From a checkpoint of a small self-supervised audio encoder (BEST-RQ).
Model: log mel input, arch convnext, norm layernorm, activation gelu_tanh, moe top_k, num experts 16, layers 12.
Training: 4500 steps, batches of 512.
Data: trained on read English sentences (LibriTTS-R), 147.5 epochs.
Rows from expert 4 of block 9, named by matrix and row number. Rows with one number belong to one neuron. Each number is 128 + 24 x the weight over its row's rms, rounded and kept within 0 to 255. All counts start at 0. Numbers have three digits each. After the name is the row's rms in percent of the matrix's.
# up: expert up (model.blocks.9.mlp.up, 16x384x192), inputs 96-191
# down: expert down (model.blocks.9.mlp.down, 16x192x384, transposed), outputs 96-191
up.132 102:178120108145157108101093157121146104142147143134131166117121133151086127121092129143136090147123159118147136122086133138120134149096148095143130150133175129105139118135086148160144151099127140126096154116069133149097154168113113136137131094120110106149146160121142083116152097089137123136
down.132 105:113098131122165127101106122169115139102143167147134152127112142145107153111137120152144130092120122139147137129131122104137113102156134155101128149142093133136121182125134119134170092172116136061130113126085166152196084132157151134167155126089131143119124073151144143177156101080120118072
up.133 092:137123172097149131086131100125123146103058142164109138126085131117118138143134108150167144139148106098129086120141155116130158139152140138109124137104165145135136122129124177111132101125155128119128096157137123142159095123087099165154113104081152094165116101146109106139137106146109146110
down.133 096:113139147120108135091093175127145126115114122108105088127137122138127117151121121074113134132164109101111136127134112122144137155131105163110121122148119170110137096141087154067085107136119119128125124096152131124137159137128108140095124126172105136145125174151158139095141125142135122203
up.134 104:093123126145104106107099120114150077117142109114130123160118114142145102123142116139163149147100154124095142113149114128146154124110099118147103114129168170097135130161138117101106187104175112136121176109147124162141091162127134142127135134138094111137140155097108166124127123085131110132
down.134 100:168131133172104126109115124108137115128131114149139126142166124161125138193154148124107106150147141134118122127154142108175115138100189132110134106082140131119101085151132133114145115128165103094082118145117160134097140133130086104129150143075098105157146112118114113131137128115115143153
up.135 103:122168137111152127117140157170116092113149117125116092136127068149179116120115157170114100117117108116122139172089108179090099124174128074169113169127146168157100145138097122120140103117147108137155159086133161137143120131135157126096106148147149124116121114124181127111130114124125114112
down.135 102:138129112092145108084114118168158137124134147129148126155107150099140128103077132140114106134146158166140140102128151139150134132120139110130114115154121107121134139151129125202180117154122115123151125142143119110127114118135103176116121106112128145153094092133152126111143119160115122109
up.136 104:099126112151154153116108092115164153157134115126119158172157116096139099168146129135158152140145107144116102107094166146104120136171147182172132158119136156137147114139139074106118123097097134124126175149115170113074136100109162165124135112085105087161125125118105162121060169128114142151
down.136 103:140110121143109119113137137126076133120143140151165154123125160103132123112131090174151102113111119140121202131137168134108103138119116132173116142121142120125140162139190155159129157109130119139111119119137167095144140130107131124135119132104141136163120127096140141156123159135127128131
up.137 102:126087147136109132113171121113151113117118165121138123111141129111124118113126106179122121103130121141134095132136107122125162138181141126093158170126147148155117144159172154174118180172175103116112137151141137134115124125093150162107130121117084112128124140128119178111149144117121108129
down.137 094:126125182175156148075119122142149124075179168081100144156127148148134135134145094105088147113135179158157159130099092124113192099126162135143148116098112140131093183141128128156107155124150128124120100141142119166112141164162115153160132118120114146113105106106123115080129132120159148127
up.138 102:095146104126141110119108130174178137114107116104139145125117174130155155154099115077141137088148133114117120149133115175127131134116129142091125139090143082121115117177110128130084108119122145124094156163157150110142116164122159202125115126159141156150092138142102108164137158122122147120
down.138 103:164135127110129129111138173183112124141105129133139124124118157172142155101136095109133201132147118154139129102126133155145175072136114128133147112134135123120104151111071110145065141086162126129128137163113081103127107124133120094152140152133114171097116154137160160142177137149148158140
up.139 095:112128135146154158140089122110122181131104109120089128155142101145142150164137078152100064055127146176173142115111106102112138115125134142153110153116079100140119156113117148142113144098142150103121128143154156141140104081146103104084188113118170137118108131117117138127103140090110182113
down.139 108:173124139124115106132099170158109112139109099155124116108138116163102139113115116120134162149134115097110172116123142146131142128118139117098115120113163102135132139174158085091098117140128168106116149155152135100179110129168134097137178129147133143189124139139161126144127155091151123133
up.140 094:164114112139163112140139164097129135099125127132129119141134128127099104125152121125111143133143102119163110168109108205116168154121126133126181155125134170150139111148134203077127147102124135119158141117151119140138134163093124120150148125104129141136117117120115123138154134077134121181
down.140 105:137177118135152116104127155117126072159150127100079108126115095117130142112110177149127105162134122129166113123115124135116149123111157127130134125154102130143104100158145161124133156102130118145122105177160125123141177158114099153138105160112089128122114145114151129120127156163140136149
up.141 102:137142113092102135168120155165126126142090118109122147093135151161115138151106115143155114145155111148149103087101136163144147128164095106133122115135100093108125130105178139184136096145136116122150147152121141134131140111127140111106131129089139129132083156141149112101106148096120142094
down.141 087:114121132126137132153134127137141056153143148085151121124128124150121139122109141140159151137144079152119099121135121153116111137111110151141082117145138120154096097166177136160152133119114093176147107176075118130120158095106076073142130135161145146157124131098117136137124150141128118103
up.142 098:076126145132173140145101123119134154138078093145143090153105170120163142135102111107068108115120168132132078116166126100127103136117117161128122107106090122125083141106127112123149111138104142136152122117162117146110145156143128122171137153078166099119157117153182123142145096097102112128
down.142 103:114121162113135124102126130139089097111122113096107142141107186128168133129152131115120138100153086087132140141117133147114083133164172111128122135124133155112140142148094135125135114141138183141156138136121133073215132129141114110102105135034118128131099119157097130127136158139125140125
up.143 098:127126132099086128124149124121135138133143113106112114145088151123130068100154150135099115120142111125094154155109175150133152181170134137108129130133094156186111122140108141133149121107095102088144146110125123166085121129149108084136152148171160160125153124126132108146127163140144127140
down.143 088:148143123152150122147113126123114073139139132092137200112127150115138105155147146111123091137121090142157167140096135124141103122141138162154079087116161101134121127182098132123116106132131160129143122161139107144091096142116119122111132153130153121178175139094081127148168138130146098122
up.144 107:128124114118117107129087165117106091165110141127114118137120118082120148121161099065106167142109169131149132146144156139123126118149177129133116120096138126123127149114139115105095150117165161103175151108113133151150114096153156092112131115131152127128101105082103140181148114139087090143
down.144 112:118134129153109115150121138117105117141164164122134115143135129090130122125143129111144169136147136126110135118117118089163105127108108103150160100098128159160060120126167141161107154137145137140117136145122136118174141149132145112093083157111134143120192140102143131153123172140128156103
up.145 095:126129114150093140180117123128145114122132108143131158149114157108150095179134119136162108125138146152095115147140123141111175122099091174140083135097145133102158104149120093093095122104118133153098095142166146117122141119178092108091136125105128121085131086143119167144133115142134112104
down.145 097:122122126124081135102118108086135148113145114116106076150110164142119114113119145111086098152136097104155111138119157163136100128145137148137166100099103095127132120136151165161136154109160132093110107136119109061137143138134141169147112109160109142121133108165133130182114163132123137135
up.146 102:139110127108089101155100129125082116169109137103122123069111139090118103104142133159157140206158118115147103135107129129127135100132130121098150091098094142146160135131125121148125128163124101091119123176117119133135113114120135110177153150141154163148126120098161193116143163103129153134
down.146 094:121112115115172165065088107103181080117127111147147120144114120104090109135139091133114094101151116114140164136165141112114151119112142079102161123123136150155094095130128128153144116141127151158126111151140129142123142084161131179079134110142111111150117152131167120149143135133101104093
up.147 097:089148129069122106166154108128137127079141149101130113116120095129129104137138125165120152099128148136131120100176112129187110132142099183088153158153140127148122119155142120082130126114170127148139167110177108141061121088112119132091114090187100100174127139116094159087132152097138117106
down.147 102:145147102120144150116125083176136153147114147135106097079103087132134120148117140118081137126160140102124142126134135105132121135138129148139117106103136147135121149156155099146108135134100116081096138166159163157140105163113099175139082156148099141081111166084109122102091129174105085118
up.148 100:112184132047115155162120147149131099119146131125138155127141091107070117129054133139138156126098145092155071127137125119102106089099133102091143090112153104133143108065122131120154111110152156120168119130134135149121181117117162176099131146131138121134122137108129149101167125078117112135
down.148 097:143211088146138162145123146156114131121134172125153084113169108126163109139140109143122156125121139140143182145144131113133115108137111166173094115141110154132154113151149136149122105147099109100140138135145101152144101119139095101115153147156125168139128167141121181085110130109125105151
up.149 102:149129106140184148141116148108138163127101128108125134196106120131188134119151133143143110119110125134155136113170108097123122102146112135132146139123130127148178135091074080140116159091108099109130130111136141097118095154104085126133120120116153115106107138129129130126121140143122135149
down.149 106:122121132131116128179144161128146152121124114130161136121126091150131147172109126159196134164150111135151121153149168121127117182101122093120127100107089131130136110179153108159113095141155141113136162163109134112141151118123170122110095103140142139156169146126149140115152126124124130113
up.150 094:141101107120126092137142120153121124119142146118123108115111105160117096162135118141111135125127113159133151179096118110135127134117134180161168157123157110117098113168084156113138150117158091133083156103145167132115123113184120140132145112145133117141134163132137115090141133124123117174
down.150 100:133094138151067107125150119108134122128082111092068142137091133155122127131102091103135141148122138079144155118123113176117107164078153135153131111158102103146076118149116118128134117146125106117125160141129107103151196144129083095154138143088139115136169102090131117120101081142153172123
up.151 099:155161164150138146134129131147141142148113120130146082093137097100131136128100096148112149136131121168118134168136106114143155095112106089128096136132109103129114111133143118136056114126112132149160145109127119116178107125122115166103108114092092140119086124148124150177178147115098105103
down.151 098:150118072088134097132118184172129135132132153122108152143117137091145142137152130157112133124178154093142146141105110137127159123099149162110139160101107114135126125108103120068142139106151140146148199145130137149099163136138162107142125134129110145083111131145120122129119124146118119126
up.152 098:157132145113098110080148140131136126149125117119175067124101133117140155149177162175136172108141130148117136119134146131145138135127081104122116107170139095129133163120105098156116121076136075145062099092110116133119123120153101126124141143121117132127132105109175117122107139127117152135
down.152 100:156114118110162067127095126110125151089117119147158132167116126125128065148143132111157082116166194097139123128131101144149109133102124103138120137116128109127113119127116111147120111126135134117124104125079112148156109114098132171140176120136132154140104126084131140168172129141118127108
up.153 103:184191091101150151161139127140128168141119109129194127087165112122156103093117109188111115127119111133122115139110166104149144099148048119117137108124143124129128117143131151141096109101122089132098139115136137135142147131136105140174156127144129123132152127102146145171075149117120140147
down.153 111:168154096148145194118125107137107153130135111161118167104122081100109117101142145119106121125109062151140102155084082114127146113139117114121156126139124094114114132120167133150129111094196125134146121118139114153083098132130142140120121115133125127139135110123115127102123116128124154178
up.154 107:145106150106155092102109140116131132104144135196103114119061173169134113129132141122106155178100109151132135115112116146104152147124132109124106054116106111164115130190124151152141149168150132124085096130129135121171142109143114117094102140129167153107125143140144063146124144121131097084
down.154 111:151086116108103077123151163161134141136144136142101117122123136141095192119104152140128105144159117122132138122084134094135133115153138105161112172107098153128103147135119143122148120147108158120109086089145105120103121108024072120146120138142077126103138120144114119138105106119118127126
up.155 089:111143134133153122133087149085152122148114104134148216113123079113144108155107165106121129115163129164123142117131127108116127145115124120142155154084078144099147125147146152098119116171132095111116103119121143140155094136125152135158137114091097108179157132155130133121097139110090128115
down.155 093:090090115103122143139138147104113133092142166147153149155108117134127133163082114091095128113079133126146124123141106110142135108109116110157144129136096149165138122053176084112137143171149085153099163067122191098115145111146139140123160127118178131123137144155159143112137127143159130146
up.156 098:138117113109127092136159113143105147093126147179135085113106133145145105178139127120116125146171081136150128127139192085145142128178078145146151128147153144110147116121106177103153120136116140128135162107126133121126134098147160079115132151102111129123165101151109163124155152111158137155
down.156 102:117145107116128117140077118135134111202131158138090139141081113096134118126148100113138118153111121151139131116154171142122091102161124102078091165114135084103115140150133140091142132147144099104151085131127061108132142135122121155131161141102121090135103163096135113101127199167144116165
up.157 102:149149111155107111120142086148126111084115165123143156134090106123139106143149114088109139134144112138166106148100118131158134116154108122161138110124103136136096115110138131116146160152127132153075146132179118118136153148157149152146102145123086115153120150131116146103122147139123093109
down.157 107:132118143128120112130127137113130109134121117143146126147114118156122120119159133144160127086131143129161150123077087111156158104165095133154148067150089147118155108134132119140124137155125148145130106106127136164167113114122091110090129159132094106116153144123166164126141172141110152173
up.158 093:095143168127133137114102172148113153116094139125128132135165178139156115137138093127135105140105133098101133114135104125109135186141100142142107095099159148163147131118165139142097090076102110148161137134152123126156151076140133088183130126139152161164123127108151130130097193130130113124
down.158 081:136101096109142154146106136104102136145120078119125155088135117126111145139138157121091134185139113134107142126101130091117116120154136105095136112126136129114128161151126107168113106171176123138145122094142080140128135166086085170079109124103137142161085152143152125135135143100151160155
up.159 094:123106119091126143159158095131111109144141102110151150108095152173162193096138099183132114107128128163123114081123160105132144158140131100150145103127143121106157109130145099152145151150139129125142124161148100122068095091131140163155134147120150140131127157129108104108113144117138113140
down.159 097:081108113122072146111143105168103116140090151102113118106088110125124134086124130152162077137131161122148069130089117165111140125110131147126108091121158100130150143115125148127116120136086135123134125164141106140150079108167055080111129128123099165132146137111141148147135181130110161124
up.160 093:106135121106097163141111155091119118145120127161120151095149127150081119086163152114144130149113139121123101109146115116118174111124135152120135121132157151132130149123162134118156126168099186104148120131132123144095135120112142163127104127111059176135141115161123153077132136112134090156
down.160 091:136140156128140136130156137158137154122132171124157104134121132110139088123129171158161149131083111141108102148153166141127151137136089118107134132150177088129083136157171100149122171137113124060119170136148117133111137090110149092078107123109124103128157068172095124130136129118144122124
up.161 102:140143153152115119147124138155117151133141140109158101095120156102117120121148107138093134108099112113120130115117144046151148134112117133125146149091114135105150141135152166131104083096153123136113098132122164132150137071113136078136139065105141094117123136122098133179127129083150131161
down.161 089:139144101165126150116145119138208131116142152119067113122112099148123114117108131119109113164122084154153111146164133129132090146136150116112129115124168137128112073125136117145108080151134141134102160108161099124124144088126139138073139124139110079087147134126115159158120091105105103126
up.162 101:129109137101130106128177117111076113151108131155145127080177141142117110096169092128142125154140090133149124110139130179111140106155118119151119122143150132133153135201110141122111142147129110151113128140130132154113112138098143138143131106114085136126145161158133117134132123109115117115
down.162 096:129110105153096175148166159090144112107121150139147125151102139116139126118164160152086130125097108105165118121107132128124095110167118133111131110131091117118139148107135137095147107167122112127184136121088101101132120142106139098097142081106126112107116149106117134124103124094144147079
up.163 096:146136133148118166123135129188105100173049090183143088113147118113114080154115177127126113123159128148126118150180095123136140124121130148139141144179157152098107101139123135137143108123130133143131152167143160130159153138143114123147123117152106134137135126155115126123124168148140127098
down.163 108:160123164135107119137139079147142152151152168157129112109112128140141141089137122094049133114161161147133129149142087157121126102115120125141120126152162128131158121146105148149111107190098108125128153126161131144136118090119118127119133157108145129152125115186122139140111098167174146127
up.164 094:146158144158120127131153136157153073115114178126090132153114134095157164128108111109141123125085126096166112152176134135153177110162123124090099121182123122183117151116153099173151114145137129122151137105111163094144127106118131141099134106072129143132083149139101125119138124080135146120
down.164 103:110151087136147133122140084129080153119109151149119162130141170104187134134118149123133131126144151144128136124096166138151149120098100117145118083081151108147113133087105135111137121120108140116125121125180108120128139158162128079109146092153126126132114090120091106132150123146142094055
up.165 096:128107159115090117147109103182114164123122140150154119132108074103089134083155114140134148152122131136160117143115131169101154130143139115106121123122135111119204105147143146156124139116137156114143157112113112169155142098108133156154063127120133126132101106129106167136118091057108153173
down.165 090:095084123147103120130156095135091119099143154133158161157139134177129123150111084120162117094150126128117123139152109106152104156120134094125100138154118140102158133131141100152122117171097135098098126144087143156141104136111139152166145157112100180147123160131157113149141140169141111105
up.166 101:076117138148172119136143113106128124110102130090134127105130120110139100130160098133106145114150172121145120104123143136142163089110084097146150110098094143117172101092156162145108114150139187131133138192119128096137113128150149118112146152147105150130100157155133130107140116168135116122
down.166 106:082130110169130144145126148143096093139089136117147103122167082131110101180135140154119153145127128119139109120143101148133080138132119113148101125123111120122140114162142123143115109101117177130105149128112139087154121125092174134127160104137151171133117116136102141125130147113115045081
up.167 091:147128161149141093176128145116125135100131115140121164144131148136161124126131101111083067116145133106132120139112170140149114130121112142128135142172121143130111161141157130133164155135144081091153129095116154134171128095148093124144102167108138119107160118137056106128079122120119112102
down.167 099:146109145075151110182075122169117113145138110120112096136143123164127131108124088155146105146109152149114149132169116121120145188175127111131124150176135123146109144140096158120110141137132158091105123106150118128120137170143097099126103149141128154095166139141171111152147169143149124132
up.168 099:092121114113109102138117127095164141147141115123105138126142128130140086164078157092133105136129149131146073123130092144128161129134141130151151134124191162130138092134141102107120084108135127127144090151126151077170136170145143151118144169073132156106103129139137142121130171082088168119
down.168 094:161112127105140114156083111087124074155103147123121124137121128105113127106155126102144144109116155105124107154173122148132116125132122143145151136146060089103121161123131120161127112094145204114093118133149119112143158117133121116121128114111095123149132104138115084177129160099128142142
up.169 102:174119119129114118096155125148139141116140131105113119136087139089081084171089142121145122114113126143114145114138144105133120152145156127131158138117129070119155098121099122107112141120175111156109148110134118103174148104128132113116150143139150174142113153123095121102137085096107151146
down.169 092:120045137127137137114137099146158154133144139116091093136190114131108100158122169150149150116104139133146144135136131145111174149115135125098149106159122135105105119092103115181155111131117124096123145150146130158094093186145151138136161104133106168125132126134088114162148078124162126119
up.170 088:115087116147133134148150094125107105132128122181132111182107140122133122094184108151175192119141106099139115121137119164130116131141157103082130137102143113090130144128110096132117138079097113147099078123076125132101126113092132146145126138094142202126134115137142117105123086122124113130
down.170 099:145122130069183128122136117133108124122158117156136111108146129129156121134134108121124100115164149129136172121114117145131102137093144096126108088166123110163103123134127114140087135137130081110150149131158161119096110130163118065125126109109088150153127149124140148106161157143102149097
up.171 100:155138155135115135146119125158162123077090141175128145114143144082174145126085150161097155131145147117126153152130144136128093127127127105137150147166139086138157086146142166085103101133095122131134099122117125145117153118151160095169138133108126145139128088105163114142109128104115098129
down.171 100:077116160112104129121134053137119143142156152146129169125103126095151110157074098154132129151145147122155152076099157163163123104096115116109107115121113127073115120118143116170136124119137112126102143110175169137096178136129138173148081187132123104178132123108122109112114144110125141119
up.172 095:114120171117130155135114134111146155106114177152163097129131087102123141156151119092136130107069170139094147113119166120168125144134100119108097139134125143145178139181152133162153122093151161149155101129128148151159108135105131156123122103133119077101096105124104155161116131073099178123
down.172 093:133088128144069144142168159148125127126105089111183133093109106101126103144098159109122127141130109111135151138120168093110174143092079159150137148118139105117106123139142126138124095102132125135117141127117079102099089061110107141124139090144131148130122127147120116106101093103128123141
up.173 110:088143080092161116139138108125105143151115110136174141127157106079106150100129124103116075053121110092127147132165085130147139150137150107107134153112101126120099124117102110126140080149111106107131137146107102140146133165107141162103083157118148108158095137122124156157114149085104141121
down.173 106:141113097124156125135168105163178136124113134175116101129161124133110147151143120139084129132134148127113132121125165073124073117155141115114145137156106093126157123104134130112129130130132164109097139147124170135122126171100149133092147108095123099124134154129201103104127130140146118133
up.174 097:102138129137127181149152127148138130131122146083115186128118125120136163145140077137146128098102102140084108168113103134151140106098122129166161156150131120125091161112117067129155137079135099126152106143155096151167131134111117154136143124142106155095115164102170132109089131121105182121
down.174 098:119138105089149154078115128136053170091110099107140107158120104153125110139125129153147072108118119057147132160145110136114103104099145130085118153134128132133190122139120168108081096121147074114147099160153095103116168126113123150115110115110111135124174134119146078129149151123111149129
up.175 099:151122091127167134137116114140103162144130137140148144147143073124144113073108143118125123129106097072085120082107086144115145139132114131150081119160147141141121151111158136170134112187135114119123120091130090114101145094091162119194112115162147136127138115101154161120152104131159087154
down.175 103:147130115101138109142132165109162134134134117137109110118144124073124092090157119113129109150122066138127131159130111139133115125108145158144151155119117150114145092118162133157072127096131147142135150127159115150115137165113156081133121110088108103158138135152089123137150131107091134125
up.176 103:105188128124115165124148159133125142138148098127087105136127117128131120115121089121150130116145135135114057116119150141111130154085162121108147138112155094197130132106123088167186152141143112153137174127172132096134134142120140153123144137116117112120115153128135128129101125090152119135
down.176 108:121131145156104170168087078149108167133114165157094131126101103141186160137140123120082120140109133126129117095099127161111097141114122159112120144143119142159139143114148148109114136099109130122131144153136177100109137136120165117160124129144117188148107120113116130107107101126139142125
up.177 103:147123107159122124127136161129123165087146158119117165095113180118154112134165158085116107125140131111102113108127116092114094142094170153172101103081125135164123136112116133138137119122120139167126121127147097117150138124117124100155145103119144137180136134132131178100161119105151135122
down.177 093:163168116122138115142119104110114134061129123152135121124080136133103159116116133128079129133090085115166111163162141124112111114116136129151141126111113097142118101137132108103129106144114112117114121154155154164180156138118139100179181134149118105088115138120105132091090113134123145160
up.178 097:111112096116160159101102187114107073147159096121152084065123130096125057094110129141148116090131153100126129100095089185134151127136112126129053140126128105103134095070120125160164118139149119130082122143143115108138147131140116139113144135141154133132128116144084142133161116107155118114
down.178 096:129128169144106149112116163139134080156080130186133099107147131117136133148097142114112097124141169141131128139088159115113131102107134139123138101085123142129130164120154119143097152129125132140150079129142132105149153152172148100082087118133128076059109141158139069146141133079128086215
up.179 096:149141137118115147110108126080129114136118116149176133174084159125124112119172122114073143147093123143143166162152118138117108165138137134121130157160101139088111142100085142152106125120113128140132142092119106143157160100131131134133100098124118100118115115123133155120106129071160112104
down.179 094:171117152106130085106124132113157084086129157108125150138144145139136122119141132103064098106090118133154119168131113140159129106091108122134142095114089101104113160137097129131161163147145123107107125125137124156141132129145132143103113098131134088130125142096104112126138134134133143176
up.180 108:120129147131157144183092155129096132127129114080117177172120133123089143119140095115094155099157140116138123128155117118109142136120125138135155141117131099141104169120136136154125119137184126118144116114187113120120137131130166155144142120143138108100108177121163115100084123130126131114
down.180 113:136108118111090108076130109108138133120123108106131116125135145146155124181168136138100137090151136141084101160169131143151140127130082115141124128111148114136133149113119154094206135154115072156198066128177158117121102147143131096140122158097129167122123128150128123125141204102131124124
up.181 106:149130155143099116142122105141102121187076132126110129131155101114148119113135149137132102121132150143141152109092175108121147118151184144113146110146124144149148134129152147158091112137136129195115165114132144117108124147137153078119133115180173120104135125063116127085139142149148114095
down.181 099:122122100086088135134115135140104148103126128146155134135168126118123140133131138111105152121145172154134130127164110150148164119155094072133113130130166136117100129112117129111155142151140130157122140115147111132097137123176175148161122149155108140151126118103138122122139129123064083134
up.182 101:156168125077106124104146167109122100156117107068174128123150133094105105161162130155141118138107168117123176144134159113106165130103096135109160148149090140099147101113218115126147129152112122159140108116124115115131131155103082129112096130139152102086121192128146119120127127150111115147
down.182 095:138106132139129115143191143108125107100123139049084095119166111115110132134103171091146105113084148126129116141153126131135134132154138131116160157155141119188142124156085130095129097106094157104121108113136126138124128100142146159121088142134130135171122090138124178091139133091125136156
up.183 104:168110115136117165118100140136116112138108087118123119101098113133173117099129130157152157126069133185127140140118150117126097120192094136141159131168128156146135151134114129143130165106098133147142122171151136119155159107155140131118091123119132129169098131149133141092144121155117118175
down.183 099:128126113155140121115170080153145160157096164131131148149111111174110187136136103082133060135125125108125136131157120130106121148107130152121108104105152133068103110151114096105127117143099155131117109125091134108137101106100127113115127084149182097126150127130137133134098105140142122153
up.184 104:147133099115104138138164119105155130130138145131117136114152187137141134102142105134128145104168162152134155098124164081137120117131124121089055112136123140157155150132135147104153120122132135120204098111127170148125185119106146122147143073163112128145134115156137130114112132145149160146
down.184 099:146110100142147144124126142179142162122159144153125128128117128134124120104117148131215156138124146103146110143166128174143148137113101166116150111108113116120102079122112117127138107203113161110166120086106103135103112149134126097154151120100149111110112144108122154096129131144136143125
up.185 099:140138138117110139078127132134108158088090146097140143148152145119098081113152156132134120105154127149086132143089106161100106150095127143099129121145152152154143103157146123124062138138125138156122143131081150102159142136154112128108164114111093133119105143124154139145141177141164104151
down.185 088:132110172146095117140070130146168191094084108101136141143157124116107142132142120130114123132129128080071100107106157113127138153114109119134112077101098172127137158106133090132158087106135130132096132132152149106119104145137179120124113134133132157124122144122147180113147162148185110109
up.186 094:069127109147124134135114118158134130136140161121102139144120117148125149122154137167117117131130136139131068092093161121147146120127138092124127086135108070145146105143141119185125127114099145155081131084121143112135114092150124134129122125106124173151114114111084133119102184126149130167
down.186 099:120139137148098121139107162131114162140154157115147110124148098139167136121130142093148108075129113208135100103171136102125147106136101126147113105139132127161106110159129154169189126126129132134149109118121142138156100108138078120148085131159150121150143126090158116114153080095142135121
up.187 106:118186138141159141144136144106147114168130175114144142105185167124138131128147098133120078104118101150087135149116116156145166138136123137142122130161097131148123102119149121137128085151111147129156140121181117101205144104122090134110119122136118160124088059108124150106138104109111129107
down.187 104:126130117154157109141113171143126101147104145119122088130126106079135144162135128125126123099158122129126132107128128097138148155114110087145131125121146115134119160122083152102098149145133153175127149132123110104117152150135138131207091098151129109148158108138131060150111114115132171143
up.188 096:183152168116094135174119140126134143103099114103123071165158144147094111114181105121152135131133127172146158114123163139129114115144132139128137147137124105084115135150135130139172124140164137152117139100131089140092159150142149132097155115133124110090140101127117119147135124134152157149
down.188 098:113145147125152117176105090132123123171135128155124118104127115135117128135132148133143175129149117149098161117182115106176148133088134116108103115104145152134089154133119140136113109152138165142159121162134111114105110110122120125120121152119146097164141080136131141133143130125109156112
up.189 107:168142118135142141133114117138128149100127139139104133125090151105121105147150134160116106108109070106168151136156101118127108152114125142149105132136106154132174126155182112165121157114151145126132152145117131131154111180107135131133148123120128129136120062120129129113110107120146160139
down.189 102:113113127123120148116129174109102115096117109109121074102099168150109137144154093118079117063147126109154139147140167109161135137100149096089127126108137117062157147121124122161084104117131113102108148139118097149120133117160140148153102138114157100116123097135120154175168102107122197125
up.190 107:071159115157119156160114139160134124166175127119129122148091111119165124162114140097094109158135173123114104120117166156142092146134122123126165113070138170130112137166138161120134131101125114110145125131126137088167106188126132072132140178141104111097130163114129129115086128134142148160
down.190 096:132126117115141156166120125092125110130143178118166129121102153113121100102113139102130117116169158131139127105121143136148125131127099103072169168135131160105156126095115129125097116140093123099137115119143123167153145159100193126140157176125159135152094137107135129108090132126139103148
up.191 114:140125076137158115126142071122140145140142139176122165192119122150133101138151122176151137140154151121085117125149114125152113124108154149142136162204125127143148151130147116058129087097135145120081131163098150140139134143156151161146126112104148123168123093145101121152162131116113125122
down.191 105:121148126139120162156090131117078169129141139126106121149149108123128118114114129096164122134100121120127170096098130134106127099133135119144132152117123148093172132127127141161155128076154104108099122104122125158131096117154194149143135089118104088090135149106119090168102148175155126142
up.192 103:130120128086173111113134113144154153143143160084105176169138126108131095116146131150117111134144135097122125148147162123112135098104119160104145144155086129113120113117137178149134136117095140139090167125139132117119107088099090134155130065134145169134103109115136143087138161151117096136
down.192 086:112105130127156121137116086106147106110145118126096144132137106153113150088129115127106147135128152091125150129099082189069149132150123152110169144168149118085139162103098112155161118101095171139109115163128151117115148117128150154146131136149103159113148123142070148117087147138107120126
up.193 100:127128081100126137139140086118164145157123118120119085079094119122138149124098187180118132117128126150137127124165122124122139080154162120142126090145113128106111143148130110121109137153134107131134166177128139125121128086154121122097082119121178146132133113135136120130148122087122140168
down.193 095:146130119127127105136101125116129142145123126128117101113129110104149137153067139118108118136129135089121125163109128112163147080109134102107119144119151152127081141073164109152132104116089211140118135120091159142110147134163140146136136138134138135132122138126163152107117063100142126156
up.194 101:102119186177137141126112116166121131159109115118109132113135113102122107091128156111167106121160131132148098111124106164141133126127118132109155102114149107131083127127102159158111140144116154143166166141153122118153137093110107157114136122145099139097098194125156136134121118143159162126
down.194 103:123163091132126157130162109156129156111142100122171109139212150092135087175104144110115143108119112150148144142112111111115177121115053141108120173158099172124126099105143125059169145113137117129096100086098153147120140103135122122104113155162106122144140124126144155118119150113117130127
up.195 102:135170108067115098104147101143139081155148132084161125152131109120140132147124184146111172087123098129150081126138163072132123117112134110101119135125099112124117115162122121143119129138136131132082144109175116112115138142155131131126132141152103117129125121169140134140099115116120157116
down.195 104:121142167175121099122139139153119141142122112123140115086113133113119184132123148128128131144111184124121128091150134088095147169099140156181120111081104136110100133118117162156123102148136125115158134157123116143133104147100151105096102124144099145162118130104169117138145129120143132116
up.196 103:145162136106115130133137128128123136133140089114109135071165116130152125154122107166146118135167174139120108162146158129086161087109156118117105120165178130182133154146118108136151138138148114152120146123168180125170115156150095109160136095087158170117131149150130144130128136130147137149
down.196 104:115110150146142125116192143105127105128083114104146065167097162089104112118124106096130103147099146104172146119150123195135127171122126179105122178172136143145121135131117117147129141139135150121135161143139133144115074104149136148113175113127113123107122114132111123127124153101151140135
up.197 096:149140142116150154118097113161166109161109142141144111127141102110113135134126143107093137104149125172096131145174162141139092115091125126117128135117106147158089135122153119117144167091137109178104139094139115123152093114111126090142136157110141110094118171138126127098145068138112120134
down.197 109:064115123101119129141112123120148103136120146122108123115123107165147096127099146138101132153142112142167127158149113106171122132131139144144123121143149127182186180098133147099132173130096107165122142159111123121137117118123141090116127102133121132133112109102172097132165178116096158091
up.198 098:123119111135156155131121148110140105150099103148146092120145119154139113189137145106123150154141105130155121147157124143106152089136154140121139116123116163127142102147109152158135128171116138130101149099159146092164133134118123111109109113152127152122099116094158116146139118119147134175
down.198 100:130189160145150108126099125160123132158139140134134114126132144105123116107094135088147116111101106138126139114151113099085156121118156115094117158119146152110127120161132126133128128096127126098108081117131171102109137154118147102099136123127122116187079108098099111126097086088155162127
up.199 099:120124099151138069159150179127083093133125116129124155166132110137125122115136120115099098153110125142107140162125093147144135131142074148113135136128152109114120097074115128101128133123135068137148094143124125169150127118170105131131091111127113123134105128106124128102160105127138090093
down.199 102:112165090122165125149162082154159122123132098124114098166100116121106120107123135119137109108190168089106124123150118105114133113109122114132114106154112173177108118133152170142138128116122131111109153114082146120164148142166165125109112074135076137160123120096102142117131105127148127137